config.yaml
arch: "convnext"
model: "image classifier"
dataset: "telescope images of galaxies (Galaxy Zoo DECaLS)"
train_examples: 22083
image_size: 32
crop_scale_min: 0.7
horizontal_flip: true
targets: ["shape"]
num_classes: 3
isotropic: false
norm: "layernorm"
hidden_act: "squared_relu"
mlp_ratio: 4
dropout: 0.05
inner_norm: false
moe: "soft"
num_experts: 4
moe_every: 2
expert_mlp_ratio: 2
slots_per_expert: 2
shared_expert: false
patch_size: [2, 2]
depths: [4, 4, 4]
widths: [96, 192, 384]
kernel_size: 7
label_smoothing: 0.1
loss: "cross_entropy"
residual_init: "none"
optimizer: "adamw"
learning_rate: 0.0012
beta1: 0.9
beta2: 0.99
eps: 1e-08
max_grad_norm: 1.0
gradient_noise: 0.3
max_steps: 12900
batch_size: 256
epochs: 149.5
lr_schedule: "wsd"
decay_fraction: 0.4
final_lr_fraction: 0.05
warmup_steps: 250
weight_decay: 0.2
Rows from expert 1 of block 7, named by matrix and row number. Rows with one number belong to one neuron. Each number is 128 + 32 x the weight over its row's rms, rounded and kept within 0 to 255. All counts start at 0. After the name is the row's rms in percent of the matrix's.
# up: expert up (model.blocks.7.mlp.up, 4x384x192), inputs 128-191
# down: expert down (model.blocks.7.mlp.down, 4x192x384, transposed), outputs 128-191
up.139 098 [ 70 194 130 129 142 131 166 136 147 145 142 113 149 132 135 107 148 136  98 191 143  64  98  99  83 107 127 137 165 158 122 133 124  80  91 161 146 138 105 121 137 122 172 158 127 123 112 175 141  59 138 146 138 130 120 169  81 182  80 149  59 126  87 163]
up.140 100 [133 104 205 116  70 121 122 122  57 122  87 150 112 155 159 146 131 153 116 111 111 133 111 119 124 119 159 132  97  96 117  96 151 177 131 113 124 121 162 142 174 118 123  95 145 116 163 134 100 145 131 119 188 157 101 144 119  90 152 115  97 125 125 139]
up.141 097 [155 121 106 144  85 127 156 171 152  79 110 149 138 102 127 160 112 110 120 140 189 131 113 118 159 133 121 165 127 110 129 160  65 126 144 193 176 148 102 119 162  13  94 131 159 145 106  77 196  95 162 141 127 157 108 143 126 101 197 155 175 131  56  90]
up.142 103 [141 113 129 106 133 130 116 177 119  57 119 147 131 137 126 127 107 142 130 189 116 143 103 129 164  58 128  74 197  78 116 106 126  74 115 156 138 139 120  94 255 146 115  98 135  87 116 101 133 148 152  98 128 124 139 123 160 132  96  97 105 127 113  94]
up.143 101 [149 155 145 130 162  93  75 156 160 125 148 140 120 155 163  87 156  76 144 194 129 133 142 118  66 149 136 109  89 130 131 126 119 100 108 158 144 119 154 101 195 231 114 101 113 106 167 127  60 131 130  87 131 161 161  82 183 137  98 158 108 119 150  86]
up.144 104 [154 134 142 140 150 144 145 172 172 163 141 144  81 117 100 155 112 110 120 170 124 126  31 155  73 184 143 105 131  92  78 127 155 156 100 129  84  84 120 164  72 146 161 160 111 164 150 157 102 133  55  44 161 131 138 163 155 201 117 143 128 108 141 121]
up.145 100 [157 103 129  98  98 143 109  73 158  89 120 101  77 202 145 183  94  96 136 116 146  94 147 138 149 138 160 170 127 173 129 133 139 140 137 139 147 211 134 147 169 141 133  85 150  95 115 149 161 100 124 176 119 181 216 164 106 146 151 110  86 125 151 183]
up.146 086 [189  90 162 108  91 106  76 141 128 120 147  81  79  89 102 100  84  70 123 149 142 160 102 134 140  44 139 202 129 187  97  87 194 152  97 109  88 155 105 168 104 142 140 150 140 120 126 149 131 110 130 129 135 156  86 171 118 114 143 105  79 139 147 142]
up.147 091 [ 72 198 122 128 146 138 111 132  85 137 119 146 165 117 122 161 111 127 117 101 159 103 166 154 145 111 144 121 128 119 128 192 139 121 152 121 132  71 134 147  88 116  95  77 151 154 144 125 112 120 120 130 148 123 149 128 114  82  98 120 160 137 104 102]
up.148 095 [130  63 144 124 179 153 148 148 190 159 111 138 123 117 109 188 101 132 115  60 183 116 110 108 185  77 128 134 106 105 189  95 167 143 117  77 106 162 135 106  91  95 162  84 143 141 204 174  84 132 121 194 144 111 147 125 125 119 164 137 127  98 155 156]
up.149 107 [165  74 174  84 138 138 142 185  99  98 184 133 144 161 174  94 144 130  89 160 163  82 117 114 182 187 165 223 113 145 143 107 100 143 147  61 198 129  84 167 155 104 100 138 139 156  98 141 143  95 159 144 131 148  95 113 119 136  90 132 140 110 169  97]
up.150 099 [ 96 157 138 135 165 165  69 140 132 102 100 158 138 148 141 123  91 158  67 134  50 160 126 100 120  99  94 137  89  99 130 144 185 145  94 165  88 173  75 170 155  90  95 152  90 203 151 141 166 115  85 168 129 147 144 113 130  53  68 144 181 121 141 121]
up.151 092 [142 176 105 127 157  85 101 131 106  79 137  95 121 162 141  85 108 129 117 142 167  84 146 158 119  79 105 192 164  81 167 138  59 129 113 116 132 146  59 123 110 103 143 105 142 119 103 138 117 108 115 176 112 118 164 172  70 156 174 193 159 129  85  72]
up.152 100 [100 194 150 120 152 124 161 125 128 118 137 101 144 147  91 161 113 170 132 122 157  98 126 114 141 161 171  94  80 138 200 140 161 112 184 101 156 110 101 124 109  78 133 113  98 154 151 181 144 131 166 108 152 147 177 162 214  89 184  97 167 166  67 150]
up.153 093 [ 78 140 156 187 169 145 140 101  68 137 109 179  79 112 125 130  88 168 191 128 127 119 180 105 169 133 106 121  95 112 132 194 143  86 154 134 107 178 155  40 128 100 106 132 138 118 153 128 161  82 112 125  93 106 154  96  93 159 118 133 112 153  81 101]
up.154 092 [142 134  99 119  75  50 138  94 117 117 161 180 200 183 166 119 110 153 158 139  72 178 115 154 143 122 165 118  75 164  95 139  90 101 105 112 128 104 146 151 142  73 145  99 165 213  50  86 145 185  92 136 101 153 164 124 166 132 115  98 127 127 132 133]
up.155 098 [ 99 126 128 152 107 144 144  92 119 141 107 111 160  88 148 148 170 123  68 152 120  68 113 172  77 151 132 111 130  36 187 149 143 166 163 195 137 131 101 123 184 121 116 127 143 131 135 179 130 108 181 115 157 140 148 123 139 135 115 115  64 105  82  87]
up.156 096 [127 165 139 166 128 127 102 102 113  96 152 109 114 170 120 120 162 119 159  91  78  91 136 183 134 119 113 112  95 182 130 173  77 147  91 130 126 166  84  94  99 120 114 140 126 191 122 175 169 139  90 160 112 149  46 108 118 112 134 164 115 166 157  39]
up.157 100 [190 107 129 127 133 144 129 105 130 108 143 135 135 158 133 164 103 130 164 133 114 131 116 101 131 151 163  85 131 148 136 161 167 137 150 153  90 177 110  91  82 169 143 155 105 152 119  90 154 120 118 135 106  67 126  96  99 187 124 101 110 134 117 134]
up.158 108 [117 120 117 103 164 132 142 115 109 152 107  73 171 134 142 127  99 152 157 129 107  94 165 162  55 157 145 115  78 141 129 143 109 123  86 164 192 172 103 110 158  92 172 173 101 117 198  79 142 130  58  85  88 163 121 115  93 103 103 136 122 184 157 166]
up.159 105 [ 83 108 109  84 106 214 170 139 105 123 131 124  85  80 172 139 167 145 133 147  98  42 153 153 102 145 173 146  92 155  88 121 165 125 105 127 148 164 180 145 114 155 159 125 120 102 181  78 116 121 157 152 112 133 187 159 133  40 181  95 158 127 122  84]
up.160 098 [ 96 134 113  94 127 161 129 207  92 147  88  80 102  66 167 137  98  68 151 127 143 111 140 117  89 150 106  57 109 105 115 131 120 127 141 123 160  69 194 109 209 113 161 154 148 145 155 157 146 129 136 133  87  91 123 161 133 123 153 111 126  95 171 104]
up.161 109 [ 98 109  93 126 131 109 119 122 119 100 126 112 135 155 177 159 139 114 123 162   0 117 105  99 117 147 110 139 130 150 120 143  67 147 174 154 109 177 111 198 140 155 130 173 136 105  84 170 105 130 128 152 111 133  54 152 163 134 131 205 108 126 110 119]
up.162 099 [138 134 134 128  62 152  97 119 135 118 107 148 137  95 166 100 139 147 173  93 132 133 148 152 115 174 130 146  57  86  52  95 128 131 149 165 130  93 138 134 112 140 113 145 149 166 144 125 101 119 156  96 103  93 216 157  54 118 136 178 145 135 182 118]
up.163 097 [ 89 163 177 121 183 154 150  91 125 102 141 123 123  88 107 200 134 116  89  99 184 144  84 101 140 107 108 140 119 116 107 147 159 146 117  83 118 127  74  78 150 155 110  55 120 110 122 106 104 159 139 135 113 130  89  84  88 141 113 118 135 160 124 143]
up.164 104 [113 123  51  60 121 161 147 124  88 152  59 125 113 160 129 118 134  99 127 144 201 210 118 144 101 124 110 104 134  91 143 127 153 122 119 137 164  88 121 103 127 161  84 141 108 112 126 163 157 129 161 148 133 174 115  78 195  97 118 143 185 172 126 149]
up.165 102 [161 115 161 154 122 121 208 157 160 188  98 104 118  90  84 108 107 131  76 168 109 118 136  99 102 116 124 155 113  92 164 115 101 144 190 123 190 144 137 127 108 112 135  83 121 165 109 128 161 139 148 117 100 139 133 145 195 135 181 141  86 143 126 123]
up.166 088 [145 113 162 161 116 161 146 163  97 117  93 139 149 144  90 101 143 137 118 173  74 148  47 107 121 145 111 103 187  97 147 106 176  85 118 184 115 171 112 143 146 106 112 137 144 125 133 145 138 149 147 118 117 127 195 174 128 121 121 162 181 152 118 138]
up.167 097 [ 83 111 179 110 150 116 129 115 133 153 132 193 162 153  94 180 128  79 140 128 107 143  96 130 100 141 149  75 132 131 108 155 132 130  96  91 114 143 203 106 171 113 143 100  95 109 130 104 165 148 161 108 116 153 129 117 120  95  99 153 143 123 112  70]
up.168 108 [ 90  92  93 183 117 116 169 181 114  91 118 102 100 104 151 146 133 172 131 136 159 132 141 164 129 158 121 145  97  97 150 126 131 149 137 148 165 145 117 208 163 145 165  92  92 131  46 193  69  92 137 145 179 163 136 126  88 143  96  93 102 155 143 110]
up.169 094 [ 81 159 141 104 164  93  98 137 102 193 135  69  62  76 135 162 170 157 142 125 139  58 143  80 148 159 134 149 124 183  99 167  42  91 158 159  77 167 103 138  96  76 143  91 117 115  78 125 118 164 120  85 138  76 118 148 184  68 129 139 105 211 143 164]
up.170 105 [214 104 121 101 120 125 115 183 183  92 160 131 160 141 116 152 133  99  58 119 125 138 171 112 156 175  92 116 118 119 109 148 142 102  38 123 122 158 145 141 172 115 122  93 104 187 138 123 129  86 110 160 147 122 104 134 140  97 155  57 128 120 131 159]
up.171 103 [ 89  21 106 186 127 153 152 133 102 137 119 147 129 145 161 149 122 121 143 133 150  86 136 115 118 154 158 170  58  56 133 173 149 172 153 154  93 142 137 107 104 152 159 176 107 129 113  92 133 111 190 146 125 154 187 124  96 177  77 127 138 154 158  92]
up.172 097 [154 124 185  68 149 117 161 134 103  93 146 112 121 116 150  57 114 125  94  77 163 169  58 148 152  99 134  71 117 126 165  89 122  50 100 118 140 160 121 103 167 166 142 154 141 139 146 121 100 138 143 136 164 160 126  94 133 119 149  73 160 143 127  58]
up.173 100 [187 111  86 108 130 133 145  81 135 154 183 122 141 112  75 140 151 139 131 112 214 172  87  77 147 144 134 154  89 126 146 100 103 102 132 158 134 128  68 175 127 136 159 124 100 137 110 162 145  97 183  88 180 181  96  73  90 192 132 100 140  84 124 115]
up.174 108 [132 172 108 128 112 195  94 175  99 136 118 137 131 122 147 132  75 103  90  91  77 115 135 120 160  75  84 111 165 142  59 185 145 137  49  75  96  60 118  91 130 156 140  68 183 156 146  95 131 147  64 156 145 143 131 180  98 120 139 105 116 154 106 125]
up.175 084 [150  76  94  75 101 142 124  70 135 108 127 142 135 105 101 167 144 104  99 130 142 167 108 178  79 111 131 154  99  81 102 126 123 191  90 135 123 133  95 138  81  99 188 149 136 179  59  91  98  96 112  88  98 152 100 133 153 146 120 150 133  78  96  89]
up.176 098 [101 142  70  89  89 109  96 102 118 124 182 118 194  84 111 119 165 114  62 200 144  90 177 134 155 133 174 138  74 131 167 118 122 154 152  98 120 148 171  87 139  83 119 130 144 150  93 117 200 169 148 160  83 131 117 146 147 118 140 115  96 152 141 159]
up.177 106 [157 116  86  81 173 184 105 149  85 133 118 126 160 175 169 115 127 119  49 134 116 133 160 147 192 118 201 127 108 169 100 141  77 132 166  87 110 155 102 211 133  92 135 104 121  81 118  64  79 135 158  87 136 114 111 143 126 139 162 107  90 101 168 101]
up.178 106 [175  66 147 134  98 150  86 142 191 137 141 114 102 126 130 134  89 120 128  75  94 130 145 118 152  97  86 135 164 161 108  31 149 197 122 110 136 106 130 138 135 157  91 120 109  76  72 132 126  60 152 128 139 158 126 116  86 117  70 149 221 128 133 108]
up.179 112 [111 107 127 113 118 116 148  69  92  79 151 115 142 125  54 150 111 164 116  81  84 137 134 123 145 138  60 175  97  93 134 129 100  77 116 149 147 187 173  53 161 142 138 113 166  87 120 143 124 178 113  90 108 127 130 101 126 121 110 129 133 162 162 115]
up.180 103 [110  92 112 148 187 158  98 104 143 149 241  99 122 162 203 118 130 147 100 147 145 132 149 153 109 102 191 109 113 148  96 129  97 125  98 154 122 144  76 111 147 105 110  53 122 155 177 112 165 137  97  93 152 105 161 113 131 129 115 128 128 198 123 148]
up.181 112 [113 171  63  79 105 198 109  99 111 114 101  72  99 164  61  81 133  96 171 162 112 124 184 119 118  94 101 110  97 122 154 142 183 168 191 114 147 144  72  76  59 120 131 128 111  98 153 176 130 130  64 131  89 144 124 122  82 138 123 166 120 134 124 101]
up.182 090 [135 112 110 107  84  82 137 138 112 126  67 124 128 162 152 109 124 174 157 101 117 189 140 119 139 166 108 159 132 190  80 154 131  65 104 175 110 149 106  59 128 112 172 120 131  66  93 118 148 129 101 134 117  81 105 125 135 154 181 119  82 126 110 168]
up.183 104 [121  98 104 169 164 109 131  89  66 122 123  65 139 156 119 126 136 117 105 117 134 143 167 160  60 145 160 106 117 115  93 125 143 159 134 131 192 132 110 127 151 120 142 151 105 115 144 131 147 239 119 165 151 120 164  87  86  46 127 180  68 119 131 123]
up.184 106 [192 110 139  64 114 149 174 138 131 129 109 149 144 114 120 118 161 146 172 120 123  90 127 139 153 131  94 152  89 140 130  78 153 153 167  96 117 143  64 123 146 147 127 128 135  92  90  76 143 149  91 231 130 122 153 145 132 190 117 103 133 138  85  87]
up.185 101 [ 99 138 164 150 114 126 144 118 104 148 137 102  86  98 193 134 160  68 184 129 145 132  76  98 158 112 166 159  83 206 124 124 109 109 173 123 101 167 155  91 166 151 125 135 174  82 118 123 155 102 166 171 167  82 128 131 100 109 142 132 140 135  81 106]
up.186 100 [132 101  94 191 125  90 102 147 131 125 163 190 199  68 137 171 161 144 133 116 115  68 161 150 146 110 108 101 143 112 156 147 107 118 139 136 113 136 117 134 111 152 160 116  71 111 104 145 139 140 175 135 147 143 145 115 163  82 134 164 150 150 138 137]
up.187 098 [150 144 161 150 173 125 156 136 128 133 104 138 122 133 169  75 125 143 139 127 109 161 119 105 123 230 107  42 113  91 157 149 130 135 169 177  97 142 138 116 148 195 145 134 124 143 120 217  71  87  56 120 124 105 112 126 150 121  86 137 112 131 114 103]
up.188 102 [172 116 205 129 112 154  81 143 122  92 114 134 153  93  62 162 174 123 203 111 101 103 132 148 185 128  99  99 115 132 120 132 105 120 126 133 115 112  89 173 148 116  61  84 162 103 110 134 106  69 121 149 120 122 118 169 112 129 151 129 190 182 161 122]
up.189 097 [127 148 124 153 169 148  96 165 175 138 156  90  94 101 160 153 103 166 194 155 132 137 158  78 175  91  93 121 171 188 157 140  80 181 113 183 131 160 154 203 160 107 148 152 119 196 196 142  90 204 114  92 110 169 131 145 117 120 123 118 144 113 117 164]
down.139 105 [124 118  81 115 125 205 147 131 143 120 158 158 122 157 144  85 177 110 126 100 145  74 156 132  24 129 170 153  83 126 166 161 177 142  72 145 179  56  87 144  57 101 153 132 110  75  97 124  89 119 102  79 147 129 112 119 161 133 167 142  71 105 124  83]
down.140 092 [ 67 168 157 135 111 151 175 156 112 113  97 123 119 106 110 143 114 125  99  56  77 112 127 152 174  79 133 116 177 138 190 139  84 119 127 132  67 110 132  57 177 144 150  97 109 121 136 159  85 156 129 146 135 179 165 154 133 131 116 107 177 120 151 207]
down.141 114 [ 46 136 177 138  96 160  67  33 169 157 140 163  98  88 154 123 123 128 103 134 113 131 119 120 118  89  75  92 110 107  90 120  87 182 127 104 159  66 166 102 121  99 157 158 142 112 104  99 149 141 128 118 107 101 118 130 103  64 125 188 153 109  89 141]
down.142 096 [ 68 164 137  97 152 126  90 130 183  85 103 133 130 119 104 158 145 181 169 105 132 103  94 108 232 166 105 207 122 161 183 108 100 124 128 120 139 172  81  77 140 180 164 109 160 128 158  81 122 108 172 140 111  72  75 190 124  89 120 181 111  81 136 183]
down.143 107 [105 189 158 126  98 118 107 109 168 134 105 168 138 162 162  94 186 131 106 143 144 123  79 110 152 174 121  88 114 136 118 134 130 138 109 109 189 105 150 129  81 192 141  69 158 120 152  98  92  49 174 143 107 170 135 144 108 135 103  95 163 106 154 134]
down.144 095 [143 100  65 195 122 151 170 149 142 149 158 134 135 139 118 133  94 197 122 105 103 162 110 126 139 130 118 147 198 139 125 166 114  26 165 143  73 145 161 110  60 121 132 215 136 148 134 173 142 134 140 156 160 112 106 150 106  96 163 132  53 145 160 135]
down.145 098 [192  94 152 114 151 131 151 134  86 129 104 136 113 138 102 103 154 118 163 130 129 137 156 122 106 108 112 156 120  90 123  72  92 103 117 128 166  83 122 104 166 159  98 137 106 163 141 154 178 169 127 168  70 177 116 143 192  92 144  99  74 152 119 114]
down.146 105 [120 151 126 133 120 144 151  95  95 139  83 163 134 160 139 175  76 145 152  67 146 101 132 109  80  70 118 135 118  54 145 191 136  90 137 104 154 145 152 163 174 123 115 114 120 205 129 150 105 175 129  86 156 132 120  54  82 133 132 129 166 171 175 131]
down.147 098 [112 179 168 136 112  97  96  88 149 143 168  95 117 106 110 158  73 148 114 159 135 140 190 157  80 124 151 123 110 111 101  96 172 105 162 116 138 113  95 146 123 123 152 178 120  91 127 115  92 143 130  63 161 151 106 129 133 119 164 164 153 138 139 109]
down.148 099 [131  94 188  70 136 152  94 156 124 164 123 122 152  83 168  85 130 175  73 122  96 129 176 143 157  93 150 147 107 142 149 113 125 110  67 230 128 144 135 134 150 110 129 100 106  85 114 108 147 104 160 192  89 144  88  93 101  95 153  84 131 157 144 155]
down.149 110 [122  86 142 150  94 104  89 142  89 175  88 126 158  94 111 126 153 137 163 179 121  82 166 147 123  94 142 113 151  90 111 133 113 143 165 134 101  75 132 108 120 101 164 100  81 163 114  80 126 139  92 103 177 195  86 145 126 177 128 102 145  86 165 147]
down.150 102 [128 132 107 126 115 151  83 153  98 176 155 137 125 172 121 111 106 108 128 131 126 138 137 119 161 118 109 163 163 108 114  89 114  94  95 100 188 127 129 161 139 160 108 102 104 162  65 151  70  44 139 126  92 102 180 204 145 124  86 132  88 118 148  37]
down.151 097 [133 138 136 152 122 105 149  94 116 108 130 140 146  64 138  71 136 129 117 162 128 120 178  69 129 143 115 218 131 119 196 137 138 100 129  84 139  59  81 146 109  77 122 135  77 126 102  93  66  76 110 106 149  93 108 109 171  72 133 196 174 150 155 117]
down.152 105 [ 58 130 118 200 100 120 183 154 172 203 152 195 156 158 105 198  76  94 123 123 143 166 217 109 103  92 111  81 134 163  70 120 137 146  69  49 132 142 133 167 163  98 140 132 119 166 122 116 116  88 112 152 148  67 102 101 129 120 152 137 118  58  81 127]
down.153 099 [138 129 117 128 146 139 142 101 103  96 113 135 131  94 117 144 165  89 132 159 101 105 139 140 144 181 193 121 151 105  94 145 122  96 116 142 123 162 137 155 153 144 102 134 180 122 138 198 104 161 155  76 175 152 151 166 132 146  88 110 105 132 105 182]
down.154 099 [124 127  90 102 174 104 141 132 171 108 122 169  89  78 127 155 114 131  90  90  70 142 178 161 132 164 172  81 131 125 133 144 145 150 175 190 108  81 100  77 168 176 136  95 163  81 154 134 115 111  88  52 132 115  96 152 121 138  92 116  79 111 125 125]
down.155 098 [111 142 146 132 112 151 105 115 108  70 116 138 140 190 126  93 102 154 104 181  95 119 151 160  62 171 112  88  91 133  76 100 124 113 134 118 159  81 176 110 102 125  63 121  89 128 138 138 123 140 199 115 129 155 140 108  95  86 127 136 120  93 152 125]
down.156 098 [128  99 140 176 111 157  50 112 111  62  94 126 125 142 143 117 129 158 102 156 113 115  99 109  72 115 140 192 111 151 147 123 132  85  34  91 135 118 180  97  93  97 164 184 191  78 125  82 115  98 116 110  70 175 139 123 131 119  89 137 108  89  77 118]
down.157 105 [ 91 140 163  95  94 140  80 143 140  88 100 134 176 163 115 130 143 139 148 134 193 151 114  86 168 164 107 164 113 190 108 111 125  80 131 135 138  83 135  74 127 195 151 159  94 121 117 174 180 178 165 145  91 102 134 112 144 165 152 139 175  92 119 143]
down.158 098 [198 128 119 114 113 110 155 191  58 145  32 120 129 107 152 131 141 147  88 173  90  84 128  98 188 127 125 222 121 120 150 138 114 135 157 171  20 136 116 131 105 132 109  63 132 130 144  96 175 150 174 109 184 106  98 115 147 152 122 187 177 158 148 180]
down.159 103 [130 131 179 128  83 169 185  88 128  98  85 146 151 149 159 146 201 134 107 119 114  68 122  81 102 157  87  98 100 120  95 132 141 182  49  96 143 108  40  94 131 105 172 165 111 123 114 151  97 127  67 139 121 124 122 129 130 156  80 168  94 162 152 102]
down.160 100 [144 125  99  96 165  53 117  80 164 121 126 118 134 119 233 124 110  90 118  96 146 127 114  98 149 147 131 173 132 161 173 138  84 132  94 123 106 139 148 119 202  38 140 153 135  69 147 133 123  70 104 135 135 110 170 135 167 165 174 162 166 132  94  61]
down.161 097 [140 145 150 119 150  99 150 112 153 112 120  82 151  52 168 182 125 122 134 127  79 119 108  91 138 127 114  86 172 155 142 104 136 146 104  86 191 154 137 176 121 166 116 114  94 152  90  98 111 142  91 137 117 169  94 108  92 164 126 118 131  56 109 179]
down.162 105 [161  77  99 192 133 120 140  78  97 148 124 113 147 166  94 129 117  99 110 120 114 159 119 108  96 178 133 156 131  99 123 128  95 144 133 141  90  94 113  99  98  96  98  97 103  99 101 144 197 178 138 182 130 106 123 114 123 153  87 160 162 148 123 158]
down.163 108 [156 126 147 177 153 126 103  88  91 131 100 152  92 111 139 143 109 131 142  83 158 104 153 132 103 147 195 170 137 131 125 144 132 153 126  60 141 126 160 119 100  49 107 109 152 140  94  76  86 132 162 141 158 135  96 206 128  78 126 146 112 131 133 122]
down.164 102 [128 132 184  78 150 123 135 119  80  22 105 115 111 166  89 127 142 108 137 104 121 107  87 167 137 105 158 168  82 140 144  88 133 179 150 115 131 141 101 186 164 152 131 114 107 148  64 135  97 104 139 164 130 180 155 122  87 104 149 134 115 118 109 135]
down.165 103 [140 178 140 126 161 167 169 122 117 131 124 174 137 127 106 154 122 113 208 128 143 134  29 147 154 112 119 115 129 191 140  77 148  93 118 140 138 130 135 155 131 147 120  87 157 143 109 101 115 124 115  75 102 124 121 191 144 134 169 129 135 142 106  82]
down.166 102 [164 113 120 150 142 115 124  81 147 125 140 150 131  80 150 109 156  85 148  90 112 161 165 149 133 166 134 139  93  65  39 114 165 150 152 118  59 112 167  61 115 112 103 162 122 152 131 111 137 123 143 105 172 188  94 143 110 105  64  88 152 166 125 137]
down.167 093 [ 93 178 188 106  50 133 125 132 123 125 155  95 122  93 125 140 134 126 183 114  94 161 204 133 141  75 132 135 163  97  70 176  98 119  78 121 114 146 145  84 107  74 100 146 113 137 103  99 107 104 113  73 160 102  97 125 192  85  81 109 157 127 108 157]
down.168 098 [167 106 112 135 144 112 154 223 136 178 105 172 150 144 136 108 203 131 148 159 169 168 119  53 176  99 152 170 164 111 149 131 175 111 201 126 166  98  69 138 151 145 167 137  91 123 166 148 151 126  74 145 150 198  78 156 117 126 111 102 124 121 173 112]
down.169 105 [111 117 166 118 134 180 191 164 191 133 109 171 144 118 163 104  74  81 100  92  51  95 126 138 103 100 128 170 115 176 110 171 104 118 105 166 119 144 133 159 162 146 132 229  88 191 176 161 107 182  87 106 126  70 104  61 120  95 116 149 132 169  99 102]
down.170 102 [ 83 135 127 147 172 153  82 104  85 127 178 111 133 119 134  90 156 130 179 206  93 148 123  83 114 146 206  72  70 199 127 121 135 129 140 111 147 140 130 130 161 183 136 112 158 131 167 163 141 124 150 128 160 120 138 164 168 155 119 122 133 171 110 168]
down.171 104 [157  65 181 198  89 145  63 176 171 145 195 147 145  87 135  98 187 129 112 150 152 101 103 125 102 114 133 199 122 140 120 125  93 188 112 125 135 159  68 145 128 106 114 144 181  50 179 138 139 171  88 125  95 101 130 112 132  96  76 154  65 132 124 132]
down.172 099 [127 130 119  85 140  79 125 148  65 124  95 132  82 134 136 171 143 142 101 130 212  88 135 120 148 150 152 141 140 105 159 151 158 150 133 180 157 122 121 158 108  89 118 151 141 111 156 155 104 131 139 175 126 111  68 152 114 151 225  94  75 127 199  95]
down.173 094 [156  96 152 122  83 167 186 149 145 127 110 128 128 138 120 136 169 148  85 103 171 191  75 163 182 157 137 180 107 138 119 115 155 145  43 122 176  71 136  64 161  96  95 109 104 108 113 161 143 144 178  78 132 130 156 164 126 132  94 156 160 135 153  88]
down.174 091 [177 140 167  97 162 125  95 168 116 126 144 110 118 124  82 131 117  94 128 129  83 184 100 109  79 100  64 132  82 169 121 146 138 158 109 125 118  47 101 134 172 112  64 131 153 122 149 106 138 209 103 112 130 107 108  86 114 143 152 135 156 117 143 115]
down.175 105 [ 84  97 158 110 159 140  87  74 100  88 124 196 157 109 108 140 129 127 167 176 113  64 120 152  36 100 109 128 112 153  71 154 124 175 117 121 184 163 117  85 142 113 163 159 197 110 136 163 161 169  96 160 172  94 171 109 135 157 144 135 146 133 109 142]
down.176 107 [ 71 129 196 148 181  86 102 107 146 139 132 169 124 139 134 127 166 120 102 159 154 117 108  64 133  92 203  75 168 147  89 130 135 166 168  99 105 196  83 139 122  90 157  77 106 132 139 180 116 138 144 150 168 126 147 109 146 112 133  97 102 173 165 163]
down.177 096 [180 154 153 148 150 111 120 150  96 125 119 168 117 176 121 102  84  96 127 139 164 146 124 173 145 205 143 129 164 112 121 129 154 141 117 109 124  96 142 167 114 118 198 122 115 109  97 161 176 145 147 157 184  80 123 104 127 176 131 182  95 174 192 144]
down.178 104 [105 152 125 206 128 132 112 149 104 163 140 142 122 112 112  79 125 112 177 162  68 108 118 155 132 113 101 181 173 121 143 116 142 151 118 132 209  68 111 202  88 149 133 178  84  51 157 149 142 183 118 163 132 158 126 154 157  74 132 209 130 109  78 129]
down.179 103 [157 147 121 133 127 141 129 113 210 115 123 134 101  94 127  87 182 169 147 109  87 164 109 155  91  96  85  92 158 111 121 101 110 196  83 117 177  85 143 127 146 117 160 114 127 140 137 112 170 164 107 119 132 146  76  93 102 126 158  88 107 130 110 157]
down.180 099 [ 86  68  73 113 173 144 144 123 127 102 129  88 120  92 152 147  99 184  76 122 147  59 192 190 126 121  85  90 127  99  99 140 161 128 131 136  73  93 169  91 168 152 143 107 159 153 137 115 166 101 171  66 170 167 138 120 156 135 150 131  89 160 151 137]
down.181 094 [142 130 180  36 131 133 161 137  95 157 157 120  89 154 139 136 188 114 121  81 143  92 141 160 199 134 117 166  82  74 143 140 132  52  70 121 143 133  84 185 125 106  91 128 118  87 130 131 103 105 174 146 119 125 169 109 126 124  88 138 156 122 166 119]
down.182 104 [178 112 145 163 146 147 146 137 130 147 179  92 130 122  89 133 173 129 153 111 106 124  57 140 111 138  64 151 102 178 133 114 157 144 178 112 185 155 157 125 156 175 142 134 112  96 122 144 121 131 133 156  49 171 149 108  81  84 118 135 158  73 105 173]
down.183 094 [134 165 118  86 124 158 128 128 133 109 155 175 113  92 108 160  97 143 115 105 132 144  81 144 145 132 165 102 118 179 150 113 124 137 177 174 196  85 112  86 135 126 157 138 142  96 147  89 108 158  92  65  99 180 125 127 134 154 124 148 116 161 128 169]
down.184 095 [180 120 112 163 101 140 152 128 162 137 155 139 133 103 228 126 118 166 184 103 154 157  91 146 122 153 135 107 108 176 150 122 146 128 188 195 151 121 114 139 133 102 163 163 168 149 141 152 114 168 104 148 110 118  86  70 150  88 155 134 151 103 103 160]
down.185 092 [158 145 173 121 154 166 100 110 136 135 124 121 177 175  71 143 107  72 148 157 122 140 139 157 125 133 130 182 172  77 127 106  96  66  48 162 186 111 121 145 117 159  94  99  44 163 106 136  93 123  95 115 145 125 150 118  98 114 172 171 162 119 138 175]
down.186 103 [130  77 140 183 159 125 127 136 114 171 140 190 163 176 141 153 128 178 141 102 144 105 167 163 123 168 124 174 140 122 103 116 149 189 117 112  56 104 173  92 144 136 147 132 117 124  76 153  90  90  95 141 112 175  91 141 110 114 139 133 126 159 117 148]
down.187 101 [180  98 124 123 128 126 146 202  88 108 151 165 122 114 149 105 178 155 128 177 171 117  94 156 164  99  64 117  61 148  77 205 107 163 169 196  86 107 117 108 125 137 107 175 108 135 131 119 142 134  95 120 121 131 129 118 155 135 148  98 138 158 102 129]
down.188 095 [134 158 111  77 128 164  72 197 167 164 160 144 100 119 135 111  77 168 124  76  74 143 132 204 213 127 117 162  79 121 202 118 177  93 173 152 154 156 180 160 108 117 126 137 142 123  99 106 118  77  84 173 135 140 135 147 154  76 135 119 158 162 125 125]
down.189 103 [162 144 154 180 107  60 114 195 130 112 139 121 109 132 170 116  93 125 129 146  87 182 146 122 123 174  81 115 148 143 134 148  84 127 185  81 138 146 108 164 158 108 127 134 140 147 111  81 131 103 131 114 111 126  82 138 146 158 145  96 102  81 112 159]